python train.py --arch="unet" --image_size=32 --weight_standardization=false --blocks_per_level=2 --lr_schedule="step"
Rows from block 2 of a small image flow-matching model, named by matrix and row number. Rows with one number belong to one channel. Each number is 50 + 15 x the weight over its row's rms, rounded and kept within 0 to 99. All counts start at 0.
After each channel's rows are labels from the 100 images, of 14976 (inputs lightly noised), where the channel reaches its highest value: "top examples" is what is common among them. Only what is clearly more common there than usual is listed. The data: stained colorectal tissue patches (NCT-CRC-HE-100K). In brackets: how many of the 100, against the usual share in percent.
# convs0: first 3x3 conv (model.enc.1.0.convs.0.weight, 96x96x3x3, each kernel summed), inputs 0-95
# convs1: second 3x3 conv (model.enc.1.0.convs.1.weight, 96x96x3x3, transposed, each kernel summed), outputs 0-95

convs0.88:40 39 47 32 48 43 66 50 44 26 48 48 55 48 52 60 58 60 34 19 45 50 64 20 44 67 28 56 64 38 63 55 40 64 62 74 64 68 49 73 53 58 83 54 65 59 65 47 41 28 37 00 43 28 73 39 66 49 70 39 53 42 63 48 55 67 59 45 65 83 63 39 66 52 49 48 59 33 60 56 52 31 68 53 52 59 48 52 48 48 46 65 97 49 46 28
convs1.88:48 40 52 51 32 61 36 54 48 50 62 49 30 68 43 29 39 24 12 30 57 59 54 61 41 68 62 66 39 67 44 46 60 40 07 62 45 40 56 42 53 19 74 40 56 46 44 58 41 53 22 85 68 64 21 64 54 49 49 63 36 39 56 51 56 76 53 48 56 30 53 53 58 51 24 41 55 32 53 62 62 49 52 57 78 61 73 76 52 77 41 42 18 51 44 39
top examples: tissue: mucus (42 vs 9)

convs0.50:44 44 20 36 27 39 22 47 38 59 56 46 50 48 45 49 53 34 36 45 51 46 47 60 48 35 30 13 11 40 57 46 46 19 36 40 49 39 41 26 30 53 49 32 57 37 55 46 48 46 33 42 49 42 29 33 47 34 56 43 27 21 55 47 49 48 60 46 59 41 43 34 33 46 68 34 68 60 44 50 63 24 17 40 50 67 70 46 33 84 55 60 21 25 28 38
convs1.50:50 59 66 53 55 31 37 48 76 86 11 59 41 47 44 79 70 71 57 62 49 46 54 47 59 25 40 36 43 36 56 45 48 58 49 60 68 39 45 66 46 46 31 61 65 17 66 32 62 62 42 36 59 52 65 37 34 50 46 61 46 55 37 44 50 24 42 41 51 72 46 27 47 64 47 32 43 75 56 72 35 57 84 65 29 34 34 48 51 20 48 27 72 55 41 28
top examples: tissue: mucus (52 vs 9)

convs0.83:37 29 28 34 14 70 53 47 50 10 99 51 50 52 56 52 67 45 48 36 36 34 35 52 54 57 34 52 40 77 50 44 62 54 53 14 60 58 57 59 37 36 37 49 52 41 47 42 70 51 37 56 31 62 49 42 30 54 29 55 27 37 43 36 39 43 39 42 50 20 36 40 60 74 52 39 54 45 42 37 06 44 60 50 57 40 49 52 43 43 51 47 29 57 50 52
convs1.83:58 65 81 74 79 34 71 39 61 45 01 76 42 14 50 55 49 23 57 53 55 46 63 51 53 42 42 44 40 33 36 60 19 40 47 42 33 51 47 48 56 50 35 52 41 16 77 54 50 45 39 53 38 54 68 37 54 53 52 22 33 50 34 38 62 45 43 47 36 60 44 48 45 46 47 36 34 30 56 51 52 56 52 52 28 46 28 47 26 39 48 30 68 59 29 17
top examples: tissue: tumour epithelium (35 vs 15)

convs0.85:36 38 47 29 43 37 52 47 43 34 00 17 52 23 45 27 55 57 28 35 39 35 53 17 49 35 32 58 54 33 50 55 30 48 68 56 50 70 50 84 56 70 60 38 66 32 51 68 40 46 63 28 51 35 70 35 55 54 41 44 46 46 60 40 46 56 36 30 33 46 58 33 65 48 57 66 44 61 62 51 38 23 39 54 69 58 52 43 47 29 49 35 81 47 35 25
convs1.85:30 34 28 38 35 57 25 48 49 55 59 51 59 49 56 18 33 57 39 47 57 57 26 59 52 82 59 67 65 79 39 49 54 52 40 41 47 50 51 27 50 48 59 35 66 54 39 55 46 61 57 99 64 76 16 68 68 51 39 57 50 33 53 59 52 76 56 55 45 44 60 55 51 67 60 57 55 35 47 39 62 63 44 41 70 67 56 53 43 85 51 70 20 33 67 62
top examples: tissue: tumour epithelium (48 vs 15); tissue: normal colon mucosa (47 vs 8.8)

convs0.63:49 56 57 64 78 24 27 66 58 14 41 66 54 79 47 25 47 41 51 41 59 45 44 52 45 47 60 52 49 53 46 54 74 48 64 54 46 76 49 34 48 61 87 53 50 81 46 12 46 52 60 59 73 46 52 36 43 53 49 47 49 34 63 44 53 56 44 41 39 22 55 47 12 33 60 55 54 61 62 60 60 77 44 47 65 70 64 72 47 72 71 88 48 55 58 61
convs1.63:50 59 64 57 38 07 41 42 34 80 25 54 41 22 46 43 26 54 43 30 49 42 52 54 46 48 48 70 51 47 60 37 46 38 53 57 46 38 87 27 46 19 51 60 45 06 23 46 46 44 60 28 37 28 79 43 28 52 46 39 59 54 48 50 46 46 41 48 48 40 40 41 23 38 39 44 46 37 52 64 32 44 66 62 33 52 60 63 26 31 45 23 77 58 53 55
top examples: tissue: mucus (31 vs 9); tissue: lymphocytes (27 vs 11.2)

convs0.53:45 36 26 30 30 59 30 54 39 50 34 38 35 42 35 51 61 46 39 40 49 40 44 42 50 36 47 27 31 19 59 52 34 31 54 42 30 31 64 33 43 55 39 29 47 40 49 42 35 30 44 14 47 24 43 34 47 40 37 44 37 22 60 48 52 56 62 45 51 50 37 32 34 34 60 44 74 66 43 48 58 00 16 54 48 46 61 41 28 49 50 55 27 32 30 39
convs1.53:58 52 51 48 45 57 30 40 33 59 16 68 34 56 45 69 68 57 85 73 46 49 47 45 68 36 43 50 44 40 45 47 31 48 50 65 50 46 47 58 50 33 43 80 64 08 77 49 74 64 40 33 41 51 86 44 23 50 19 50 48 37 54 42 55 50 50 47 50 76 54 27 23 66 48 53 54 57 49 63 39 44 77 64 37 43 34 58 53 33 47 36 83 47 27 33
top examples: tissue: mucus (43 vs 9); tissue: smooth muscle (32 vs 13.4)

convs0.17:43 43 29 19 46 39 47 28 48 44 45 40 51 42 47 54 63 68 50 37 45 30 38 20 27 57 42 52 42 17 71 42 45 54 43 26 59 40 27 57 41 51 45 38 50 60 38 58 36 42 67 24 47 37 46 24 44 40 66 61 32 38 47 32 58 59 34 28 38 77 53 17 25 45 53 37 63 79 56 45 25 25 28 48 44 46 48 39 48 18 37 36 77 38 35 31
convs1.17:35 52 49 52 42 63 48 44 55 31 40 73 60 36 53 55 12 31 61 57 68 53 33 61 54 44 42 49 35 65 15 52 50 41 36 66 34 51 52 17 54 48 68 80 43 97 59 36 53 61 29 80 51 70 33 66 80 55 46 49 43 42 52 46 50 55 44 41 65 51 57 45 55 46 49 60 48 00 48 41 68 50 37 31 62 58 57 62 58 83 53 54 34 39 48 53
top examples: tissue: tumour epithelium (58 vs 15)

convs0.72:51 46 37 56 62 49 23 55 49 37 99 76 41 63 43 51 45 45 40 60 80 54 46 97 52 41 41 37 38 78 41 44 53 44 49 46 41 59 72 24 46 42 63 64 47 76 55 31 98 51 35 62 51 58 31 59 64 49 51 40 33 42 49 46 53 48 56 51 60 23 49 50 37 36 52 43 57 45 35 47 52 57 39 46 52 58 53 51 44 90 57 62 13 45 40 46
convs1.72:60 59 64 52 45 28 43 46 38 80 14 49 35 20 39 64 38 59 61 40 49 50 52 49 55 42 52 48 61 37 50 39 42 31 48 63 52 37 56 49 47 53 59 43 65 34 60 40 54 45 60 25 38 30 77 43 04 49 41 47 65 58 31 50 42 25 40 42 49 64 44 44 19 47 33 23 29 51 60 65 19 22 73 63 29 44 53 49 40 22 41 23 75 58 57 41
top examples: tissue: mucus (35 vs 9)

convs0.39:48 55 41 36 58 55 49 34 48 80 17 12 73 25 65 61 58 67 32 45 41 35 44 43 55 62 51 50 41 47 60 54 43 49 44 33 54 32 14 17 39 39 32 33 41 21 41 81 00 57 50 40 35 52 49 24 19 46 45 48 47 42 64 43 57 60 53 42 50 58 59 31 31 61 58 55 45 63 73 44 58 54 42 47 43 62 51 52 31 48 41 56 66 51 69 44
convs1.39:32 42 28 32 50 55 41 47 50 26 59 23 54 62 53 55 87 54 21 39 62 39 41 34 51 59 57 47 31 44 54 42 58 52 39 50 63 42 45 45 43 43 52 72 61 25 49 29 27 39 37 25 45 35 42 44 72 44 53 76 06 35 76 52 66 70 65 57 70 73 57 45 71 68 58 67 66 62 49 34 66 41 29 39 58 50 46 58 48 47 53 65 90 45 32 58
top examples: tissue: tumour epithelium (46 vs 15); tissue: normal colon mucosa (35 vs 8.8)

convs0.37:40 37 38 37 36 23 32 42 47 40 13 58 52 50 42 47 54 30 39 33 43 44 39 47 43 34 26 34 34 29 30 44 26 28 45 43 46 33 37 52 31 50 56 36 51 31 62 29 32 31 37 36 61 39 41 26 08 30 30 29 21 24 48 33 45 18 44 37 32 50 46 28 49 44 38 19 49 59 51 47 46 58 29 38 47 54 50 44 43 52 55 55 37 30 38 44
convs1.37:44 62 62 63 82 54 54 57 64 35 26 86 42 52 49 76 38 51 62 52 64 60 60 46 84 37 21 30 47 34 28 48 70 27 72 55 55 47 24 38 37 42 53 60 50 40 53 01 67 57 51 48 52 49 45 38 32 44 31 59 57 61 53 54 49 40 46 44 48 33 60 41 80 41 31 42 32 26 62 57 31 21 69 60 46 48 63 67 54 38 46 29 36 45 37 54
top examples: tissue: mucus (28 vs 9); tissue: adipose tissue (27 vs 10.3)

convs0.46:59 58 51 50 49 44 44 65 27 17 41 33 54 46 62 20 22 43 40 52 50 57 54 40 38 32 43 24 22 37 50 51 52 44 46 74 61 45 64 56 69 50 79 72 61 36 57 50 39 25 38 36 27 36 38 63 66 51 64 61 33 44 29 56 37 28 34 35 34 41 62 27 29 31 44 35 36 44 47 37 80 37 29 46 73 58 53 38 49 79 34 36 25 31 54 49
convs1.46:58 76 62 81 68 53 58 47 99 69 50 45 44 72 40 80 38 29 62 84 70 58 40 59 43 28 33 44 68 68 48 53 35 50 57 49 50 38 34 22 75 39 60 57 38 77 50 49 47 27 32 79 58 55 37 57 41 61 44 41 55 61 57 42 67 21 52 44 48 66 53 48 37 42 42 42 50 58 64 57 53 46 55 45 38 46 40 23 59 53 57 39 27 52 40 26
top examples: tissue: normal colon mucosa (44 vs 8.8)

convs0.80:36 39 38 51 08 81 81 32 50 29 69 41 53 35 52 43 65 54 44 54 50 30 41 47 49 50 45 55 58 46 59 50 28 55 58 06 48 43 42 82 40 45 28 43 48 66 49 47 76 40 43 37 33 43 55 26 47 43 44 40 33 34 60 28 57 65 45 36 50 46 43 28 85 67 54 21 45 25 55 50 23 25 52 53 37 39 57 52 46 27 46 32 54 48 33 45
convs1.80:51 69 74 63 79 36 68 47 72 45 12 63 44 36 51 52 56 11 38 42 51 47 65 42 55 50 44 57 09 37 33 65 20 48 35 51 41 37 51 50 46 48 41 54 48 34 90 60 28 50 33 72 50 63 65 45 61 54 47 31 47 47 25 43 44 25 45 48 20 26 46 43 58 43 53 30 31 29 59 43 66 47 41 46 40 49 31 40 55 39 48 43 46 54 27 26
top examples: tissue: tumour epithelium (97 vs 15)

convs0.21:50 36 60 62 04 49 54 30 51 09 61 66 41 52 40 25 56 77 71 55 26 33 48 59 28 61 55 57 45 16 50 49 41 56 65 32 42 60 45 67 45 47 28 25 63 86 49 68 93 31 53 46 39 41 52 17 46 44 49 44 46 39 54 45 43 67 49 43 70 35 48 41 56 62 55 44 37 58 50 47 11 50 44 54 46 53 65 58 51 49 37 38 60 45 45 47
convs1.21:56 41 58 50 70 33 37 41 36 38 23 46 52 33 55 35 41 67 68 49 40 45 54 53 55 62 62 67 45 27 39 53 36 40 56 44 34 51 84 40 57 71 07 38 33 17 48 82 16 42 51 57 16 42 52 36 45 45 34 46 46 56 31 52 45 49 45 50 41 54 49 54 08 51 66 53 53 31 52 46 48 38 65 58 49 38 24 30 19 27 46 31 49 43 44 36
top examples: tissue: normal colon mucosa (31 vs 8.8); tissue: mucus (29 vs 9)

convs0.24:56 52 52 40 40 54 48 79 51 99 54 22 45 67 47 48 43 75 32 66 57 84 75 60 35 58 46 51 41 47 49 41 54 43 41 53 48 33 39 23 49 43 53 58 47 42 39 42 43 49 64 55 68 55 40 35 50 40 50 57 70 73 65 86 51 56 75 81 52 63 50 89 24 35 47 48 43 61 44 52 56 49 37 50 99 46 54 39 32 52 40 40 45 41 52 53
convs1.24:50 50 60 77 49 36 46 42 58 38 60 95 54 06 56 36 24 19 57 40 60 32 46 75 59 46 42 43 35 66 45 57 73 52 49 37 42 51 79 53 42 58 37 68 21 54 48 39 70 57 57 71 57 71 52 60 24 60 46 51 23 39 46 34 54 47 46 47 37 35 44 43 40 49 49 33 52 19 52 45 43 57 40 42 29 66 61 69 72 78 56 52 39 49 20 54
top examples: tissue: tumour epithelium (34 vs 15)

convs0.84:51 36 55 59 13 43 60 50 63 40 65 61 64 48 54 25 59 42 16 38 61 23 52 23 40 53 64 55 63 55 52 42 46 54 54 12 61 55 37 58 33 51 45 27 46 68 82 40 85 56 42 53 44 48 68 58 23 54 49 76 29 22 60 31 48 65 43 38 45 32 50 36 75 58 62 27 66 46 55 48 37 27 44 55 57 55 53 40 81 61 47 47 34 31 48 65
convs1.84:49 54 46 61 76 46 51 37 45 26 33 77 51 29 52 39 57 24 48 54 52 41 46 52 51 43 38 43 19 39 23 68 18 49 49 51 30 53 60 69 52 61 45 47 39 40 96 43 46 58 43 68 39 65 73 43 52 56 39 27 27 36 38 40 58 50 44 48 25 29 48 39 22 49 66 55 49 34 56 36 68 49 44 47 24 52 26 27 16 54 57 49 57 54 17 30
top examples: tissue: mucus (44 vs 9)