Weights of a small image flow-matching model.
Model: 5.03M parameters, norm groupnorm.
Training: adam_atan2 at rate 0.0028, 22700 steps, batches of 64.
Rows from block 7 of a small image flow-matching model, named by matrix and row number. Rows with one number belong to one channel. Each number is 128 + 24 x the weight over its row's rms, rounded and kept within 0 to 255. All counts start at 0. Numbers have three digits each. After the name is the row's rms in percent of the matrix's.
After each channel's rows are labels from the 100 images, of 14976 (inputs lightly noised), where the channel reaches its highest value: "top examples" is what is common among them. Only what is clearly more common there than usual is listed. The data: stained colorectal tissue patches (NCT-CRC-HE-100K).
# convs0: first 3x3 conv (model.mid.2.convs.0.weight, 192x192x3x3, each kernel summed), inputs 0-95
# convs1: second 3x3 conv (model.mid.2.convs.1.weight, 192x192x3x3, transposed, each kernel summed), outputs 0-95

convs0.54 032:131135149089117111082106139161124156115121104147128104153144162137133114169124143164134153140143113155128112151113112157156123165158117165120118099134135139142127117115146089122102198135148156129118124141178131139154161145135131140124105152124158155234181126142131113118122133154105109097
convs1.54 045:160167163114165110112151147152109166135119129110137126161112187135157110105100155095177142147089116092098122093109108117119112099125105140125128132097142100151143119113128142109134144117131099137141128136093113107149129096090114177116130161136142075130166157098134109129116156158126144091
top examples: tissue: normal colon mucosa

convs0.80 126:118112115178113150140120115138149134148158167142105114120124134170114121081098112088109143115107114105094145129097080119123158098112165193157095134115114124112120107102117159143137121100111100153118154118084101112125153096116109122113112121110128088130141125116116109115095114095174102105
convs1.80 123:141147142096157099120159149108112153123097068107153137136126129111161126113137139117152124132118137106164070115199181136133110125137130100110151127152133107125139139121135099101106088150128119117183121121088142129128106112133134131131161128147123092113116162119158129152124145129094140148
top examples: tissue: adipose tissue

convs0.0 018:102081125150086136128113114102159076170154196142131122117142143151115132153103155105145143148155125114119107143152149101125112171118153171126130141122095104106118109104146143119136182121125140144111170148117137142105176160123119155108130174110128149079107111134125156120124119154158079133
convs1.0 012:128144121107147103123138135093103137121142085120144153162134148121156152119143117121111118129109143131150103134161148155179122108148163099125131109133116136125135113105114108130104114101116118091169101116118116128198113124150169095142139104123149123191101147112122123129084130098109106106
top examples: tissue: smooth muscle

convs0.186 077:110099102142109141114105110143105079123116184116099107092097128145106101113133113138101143101155123118121162168074077121116163127118135155155100139109124057106123124112096167124133123127148113158115157119081127139129157088132112118125111093117115081100141111123117129121145116128156122134
convs1.186 040:111114108164097151137080100136141126144146159147121126146130115140096145147117109148094127137120112165080179117075095127135157096129117150138102135121110142129115129140111143146169145102127141130092128127164121115177142144128136107122097105103161166172136095132059132124142086143141127120
top examples: tissue: tumour epithelium

convs0.135 052:130065104120130146104120136143100077101116217117124112102093150147121099121130127127127140145131129130140142147098100139138157143146126112161113171116121072128155114113118181134141173119132108180125182152112126136143156114126110124115119106132147123119119112115115120124132122151170119125
convs1.135 029:113128132083143103134133119103122081096127102122145160172136073098144171132144127147132107135092149126148099136162165138138116147159108095108165123111132118122125149129166099095155109135130128107135099136116163143172101130169151118151161120143156120152108138137143142147161140156070117150
top examples: tissue: tumour epithelium; tissue: smooth muscle

convs0.133 041:127125088187119143131134093110145095188159177112106122089120139115132110120099129142125163127170116122097147163080082126123138201132153187128097197124126103122143122142099092153138107122134122160117174146109110123134172115116117138126117104127157115148143127131101117097147126106115103109
convs1.133 020:113119116113127126141126119099139097104129115121146154098137094118127157148160110157102116099146139135221108141191171125122126177138132080111192102135122139098131142136134108124132103142119146105138095122140154132146118135154135110137172114164119150111100113143169136143157126137067113187
top examples: tissue: normal colon mucosa; tissue: adipose tissue

convs0.162 126:127124113201119146181138106139194190187146184145115129130159148186127143120111108113110139108121121123103122145106087105119142093111173181139098149122118168123133127144147177143132116120102139143124148123146118127143139140133129126135113123115136135153149135150123141124136113090154127146
convs1.162 147:151148150085153102116174174118112142112109087095166143129120134113159120110133150110154125137117144095168078103181177132124101182137123109096172112130139109139146147117149108108116125148127115123160123130097135127130096110126126147129158145174132097114125166105175128150124166152103167126
top examples: tissue: lymphocytes; tissue: tumour epithelium

convs0.108 057:124103120136118137113103119150112106116124195123096105088106134163100095135131122137100145106147112137109147198070082122129149171125143188144096131104119103121128117128097153131129131112132130156111154114115116130142160117117107124136097100111137107137162101136104116104140115126139112115
convs1.108 016:114120116142114138141096052116142122129144112148129156180140102129107177142142107171103130133127126164117151121132139135145131149144116102126142140124119138121120147146109117126187129125122141122107112128149138115229128139141153107138127110095167158167122090133093142125157097154099121154
top examples: tissue: mucus

convs0.59 053:131179141123134136120120122170140140165129130137118116126144154135147117152110169136156183120168119150110123167113108119132126159129150201125121136128128146168141125128127082138099144125133142139120148148146111131121162148117111166113113186135129144155231146146125114110120152128126109115
convs1.59 022:166114130113136126140155146113132170151092095129146118136136203116124089140146124108130120133120133122156111066140145115129108081153121111118152138129133121113126136133132113129119100182137146130149108105138165119106115145062111141135167140145053142081119115133174090155125144152122155163
top examples: tissue: normal colon mucosa

convs0.159 091:117092116186100156138103104107147110177148155140106111095118131154118105085101125109120133111132124080099140115103087110124149076115146168143101147105117091118123111119117131138152109112126095146120147134082098117124146106104107126125109136115121108099125112117118103098097111098185098092
convs1.159 065:119118111102120121128134138092130112118120072125137140117135091111133134132159117138112115128142140124200096132204188156155124137137141091110159125177120136109128156125150095131108093147133141104157111120123141145142096142157152087137155108138131135147080139132147141146117128102106131160
top examples: tissue: adipose tissue

convs0.177 066:133145147122139136092121140130129146149139119131131109149104148076135068106074143107131123130140111123085141170098078138146138157133135132130117137122130140141137105122119066130090114113132108125126128156101093123141150096115115134122111148127146107206150131130111108087115130117124103075
convs1.177 030:145132139145130140128109132145131198168115137135138118161127210146121115138106131112123135145091101135074155083079097108142134115123112150130113149115130120141136136132121147136147136106142120146110127139132099083162146126072104148109115147115158132150161114113098087126105127158136148075
top examples: tissue: normal colon mucosa

convs0.30 042:134143118191115136121121108119127131164154170122121120110108149145140122108107167098150149137132121112080128140128118122121132132119169192128117161106119130121138115109084123120154114088104105153132160154122090091125163121100123157118119151129147121123154137129112096086086139093153087095
convs1.30 037:114102106126109129140122143091139123121116104154135142126143127107109144149172103151087110117151150152184114138184174144145126095149164100128163122163115154097121125129091103145132084147123157109133112111152148138139109153137156081146146099123118162134076102150150136144128113093115125170
top examples: tissue: cancer-associated stroma

convs0.142 069:134129121192135149165160117154179141141154173140122132137150141184123149101116113124115148104109125092120125155101085109132142136123156157135095126122132112113135109140154204128148128107107121130128141114130125139149138123135136120132116103125150111128145140128130119128145123111154097124
convs1.142 071:144154149085156105115174175121104129110115081101165138154118120120164123105124152104154127144103142096158072114196183135130106184139108111092160112128141107146146141111153111104118125137125108118159118133090128128134098108136132150123161143163138090125135175105168127144123161150098146118
top examples: tissue: smooth muscle; tissue: adipose tissue

convs0.45 055:126145118176137152165164114105178172129153196144124135142174139136135153109109122127129126114126125108129100149116097117134110111118123116116110102136139144124133121155156202136145133123125132135136158132144134123150164133129133129121134117131143135142126150140144104138148137091158097122
convs1.45 071:146151145091159097118178159116107134114097093102157139128122133113167124108135149109155123130117146099160063123184170133126107182138122111097157117129140109134146131112140108102121116145127113119167119130088132131123107107130131144133159141163126087109121174116182126149120162131105139127
top examples: tissue: smooth muscle; tissue: tumour epithelium

convs0.2 059:115117120140116124098110112096106074178130198118121121105112134137139120141114177122183147141176128120122103157159157116124111154126146111108148149106134123145125104112143148117161181114151111160127176175139103118102188138111097160097126196131118136060119129111107105114117130139146113102
convs1.2 041:110088119128102130143123119102140123133140120139114137113141159117099129156151106136076111122130138163158126141141149140144133141125157112129144127099120166111121134137168105146118123131160155113126114123172136146144124168166140080153123123116132168149085098133134103123078112118115119134
top examples: tissue: tumour epithelium

convs0.168 105:129115106174127138121132120101109178141140150112113122110117124125127137045103111106118115119119128075106139133114109134123127086130143130128117140121112075112134101115094119119155082101117079125129135118050103094150142077102126120113118086128142087133099133101116108105113124096147117100
convs1.168 107:138141134075142110118153170121109147111113078091143156140124122119152127110130140116155126138115134086186100108199159132139100107148131092112191130133130108116138150121139111112117095136125115123153106127106138126151113118145137131125163128201134100131125173115165130136120156130090175157
top examples: tissue: cancer-associated stroma

convs0.33 047:127093093147123129134119112146132127145139171124113120091123133180121120107123105115095150090130113103104134157086097120113142145112148242129103140099126114098124115110115168132129130110115109148124160119096115107136158104111115129128113093117129094125145113123109120107133122125150114122
convs1.33 037:105113108125109136137106119110141093109144095144136143149128068126115160141153110151093116118131133144174119151203161140140132156149132096126158116151102144109118117130089113128142103113094145102122107120141131121188119145138158101128148095121152154162099103139115146128157104114083108169
top examples: tissue: adipose tissue

convs0.49 044:124162139129132133114124124172135123178149157142130114122116148152142116137108186125165162151177113139113122165122123118128133141130163180124125152128128134182123125116132114150100161119121135155132161164146103123122157140123106181105117189132127145130189146132124129107114142131151104117
convs1.49 021:128097109120108125146125143078134146129101098148142140134137162097116130150179102150091109132136157147175107111176167139130119066143142093122152119145133142099124131133123102139128096160145160106138099108164159140120105158134153077154172104133104162108069094141169133172131119125103148173
top examples: tissue: smooth muscle; tissue: tumour epithelium

convs0.90 087:132120126135098148145103124150163195144124151137119109145133165130118104149098120128108139116113113152096137146088076127150153127120144181142096171126114120125132129134118122137097112110127152156109142144157117132137148153120115122124106122102134149183182112140098141129122119107156142143
convs1.90 062:151142145069161100120164164117113151120107081110160140136120151116159116118137143102148125130118137092171089106188173129129099152152131102113181121138136105126142125116131109106104111144118121124170117129095138114131110111109121144123180141168116102114122153116174119140117163135097143130
top examples: tissue: normal colon mucosa

convs0.130 116:136129139121120135115102136124125159152125120142135106145098164090133094115098146110133132140115122120071134132102080125144141065123133108138107170113126087138149121116118091137113103103134112153123137159111096121146136117096101137108110150117140114203161124122104114104102131099171120102
convs1.130 055:136129130105138119125157172094112161129110071133146133155129176111149121122162131114130121130120145116197097114230199136140116098146145076117161130147130126112134121120119103119116090147125129121158109122113140124131113127115133119133161125150117113134095157126169115143101141097110134153
top examples: tissue: normal colon mucosa

convs0.152 090:124109110147110152140110115132145167160140118128101110113131132155119113101086121118115138121118110110086143127059060114117143075118140190145083151109110102121125119131093131137136111108116113147114153126123105107134149127091111130115102114113141134155139121122096125114124117095177133115
convs1.152 067:152149144082152116112157172134113177135113065120148127134118151130145092111116148095162137141115123081158112086183163125129107100139130089121160141154135100126139138118130122121097110144120110134153130126100132112122113107091113154109175144162110105118140149105165124141117157132119163136
top examples: tissue: adipose tissue

convs0.11 034:123116113121119131142126168108145159099110105136147139162131145096137136135147075154093080085132133131143123148128147130124124148118118142121137126140114100087120124139142056145080059132112137090135114137115129145122099125161136106138144079127100121148111111125124157130145124148110108163
convs1.11 011:125152138110148108107135095142121098123152133120152126122122074140147158103105140122156146115132117108118131134123138127129131157137123132114139116127106128134138142139084122112164126109103105134151135135080114111209129108137131127117101119146160078152153166127106143118139126127132105132
top examples: tissue: smooth muscle

convs0.178 114:100097114130110129103118107079119072165136130137124127097109138126145112080122150124147124113154138093133121130135132114119122136103126146115128145124128058109123115120139101132109090129139082154136149169084114140103130100134115144116125181138107094105102121096126102084078116079142071075
convs1.178 086:110111114119108120140125114091139095128129109116120140107139116113120140145156112147095113121142141148166109146190171140147129185126136100118154123126121161117124145130160097124111115132152149116150119131143133148151123147181141068153121114124135147165082127136141122113087115111109114131
top examples: tissue: lymphocytes

convs0.48 076:135190147152147129117135140150141130176134166131125110116113144122152101133082185111175148125160123151108119128127123113110119107123143136116128147128133175172140119127118122129128159121123136152136161155157104117101160147109100176117127190143111145112174162147130112115119150128142122096
convs1.48 048:131091115146110140147113139103145163155112126140131115117145184116093105157166099142071117120137139180193128094131143125126134087135143095132138142123130146101120131137119117150138114160139169132122110118163155132100129158095118102140142118120093177095091082149144110150120114138138158198
top examples: tissue: tumour epithelium

convs0.136 047:123122112197116152149124078117156102211143184122123110066128120132148124110111140117141139112159121093087123109091080105131133104115133212122100174125122123119140115136112123141160130124126123146130169155116110120136147128097104154119121137135144126097138132120102117086136128115138085095
convs1.136 032:119116122124117129132129121130144098124142125109139133062127055132106134132130120146123122108154127123192115148144147129113132224101144096127129103139121136117120156130151125141117139137126147116129126129138129140122130143155125110127141126137126138109111122127133144125148131162118136155
top examples: tissue: adipose tissue

convs0.53 116:145162150151152132126143134130148133189136176137124114108111149123152102132095190110190146132155130145111123114135123095103124083111135100116129158124134155164140115129128137136138144117120126172143164168148105119103151134111101187112128211149117136101172159150131120110122157130157111095
convs1.53 079:124075107143091143152112127105149150140115128139125127108150173115085120162166090158083115116148146162193130113144149123124130097135144094134151140127121157100115128143123112151136116161137175130118116114177152140107130170121124090148138110111096166102085085151144118143124104126133143188
top examples: tissue: tumour epithelium

convs0.149 075:133116124136114147133106118131153178149137159145116112139112151128120104120093126116112132130110121134087137131089063121137150098115144154140096179121117102133128121122115124149109113108112120164112149147123110129147148123112118129112104123105153133195158120125102132121106119108187124116
convs1.149 056:144136131090147114119156192118111157117109063134153129152127160116149113118139137108135128133119135104180091110210179135142108090156138104112195133157130119115136117116111118112107094143115124126153117124103137113129109120103126134122164131161108107128119150123186115144111148105118136135
top examples: tissue: normal colon mucosa

convs0.8 060:126103118115130150138130160120133156106086098132146132123134134111121134117145084136072107071121131124143138134104118137139145105138110125130126128137119092063120142127126099128092018135123121117123103122095136151111099112164144101139144084124093107120114119133125146135122111099112121152
convs1.8 035:142135137158130143117105086171132135148150174138095107138122135152117125119083139132140152135127096130067176110055056113118139106103119167155075152094120120151125128134119163137158159097140111149097148125131115116140164120115121143115091132098152119150164119116077122102126125144160127112
top examples: tissue: smooth muscle

convs0.87 162:112105112171111149122111105140121092150150126120097107098110105171115110078102118112116143105110116082099144117073075112115146111113144206148090139104112079131119097118121143132151139104107086144117154125079104117136154089103103125119102114114145093119143114107117112106113120116164098099
convs1.87 120:136139136081143108119160183118113139106113075106148151116127112119149121114135140118147127122132135097193094118202177132135110126140126090108199119149136112115136157124153106114108095153131120122149107125108149133106106118145131133124176133187108111110122160122175137147130152127087163165
top examples: tissue: adipose tissue

convs0.105 100:115087102140101152132106110116149132134137135139108106118108136149108105100109120095108143113102113099100139129085068112110156082106143171151088166117111069117126122110128126151109110107111106169108161139103115127121137115120098124108107127101115099133138108122109133119097110106166106125
convs1.105 064:133140133099145111120150151088114137120113055119161139151125123111151134116158134120136119138112142113177077116230217146137119124139133070106155124161127115125134133119132095116110097143115121103162113120100137128148097119133145119135160115143136112142096158118152132153125138118088134153
top examples: tissue: lymphocytes

convs0.41 040:121123073186118145152137096079150133153133203108140134131130136119144151109115136134145132139131130114119115089125114123138121101142129144116118163127125123129161112145120090137199157116130123127133145176141113105158173118113130133124122125139189128124124139113119087116120134127106117090
convs1.41 031:122126132077136113133166155103120108095114091104150150132135090108146140130154128132127117117126146111204084138196177138128103159157130096100198103140128127107128141124140102107136087155123130106157103121117162139138101124152145119138170126179115116113104142134179134147154145136088136163
top examples: tissue: smooth muscle; tissue: cancer-associated stroma

convs0.18 080:137145142129132132089117141130107153150140135124125107140083146079141081096066149091142137132145112111083128153098081125133131145132133143126113151107131102150146113106102086123133137107134092154129147146101101102148153095082094148106115155127145105195162137116116095107117138121131121069
convs1.18 042:149139145106144120118145197137105195146101097114152117163124188126144095113114143105158135149109124096123116071142132125132109069146122124122143156128143108131138134123117127123128115140133113136146122126111132112130123122077114155119159149167124103118145160115158107148107156143121193118
top examples: tissue: normal colon mucosa

convs0.169 061:133140134142123139163122114134171182148136137130128116157137141124141138123107126126117130140081116131091128121078064118125132081124126155132094140127109139148148130136118131130149129107118141128128140137150120121155122144115135120134106121125168153222149143142099128129142127116173129133
convs1.169 080:157159170109177120104156169139106172133114104104154121134109161132163103105113167083161141143109125104137109094139132116114119132132128124121138130120141096144148124110129128116124131130119091140156132130084122114132120095092106172110156161167133103114152162098144121134105162160123172104
top examples: tissue: normal colon mucosa

convs0.58 088:136193155162145134128135137149152141174139166131127117108106135126151100137097193102183157120155125145112123125125117116106122092118139129118128161127129163177141120125118122131137137122115129157137155151153112118110155141109102166118127211144113140104175167145132117115118146125146114099
convs1.58 049:124096113155108145146109133104147158154113122141129119112144176115092112161172100148085116121137140175204131104145146128124134082135144100132143140127127150099116128139117115154135116164141164123121111117162162134091126158106126102139144119109097187096090070148150115152125110133138159170
top examples: tissue: tumour epithelium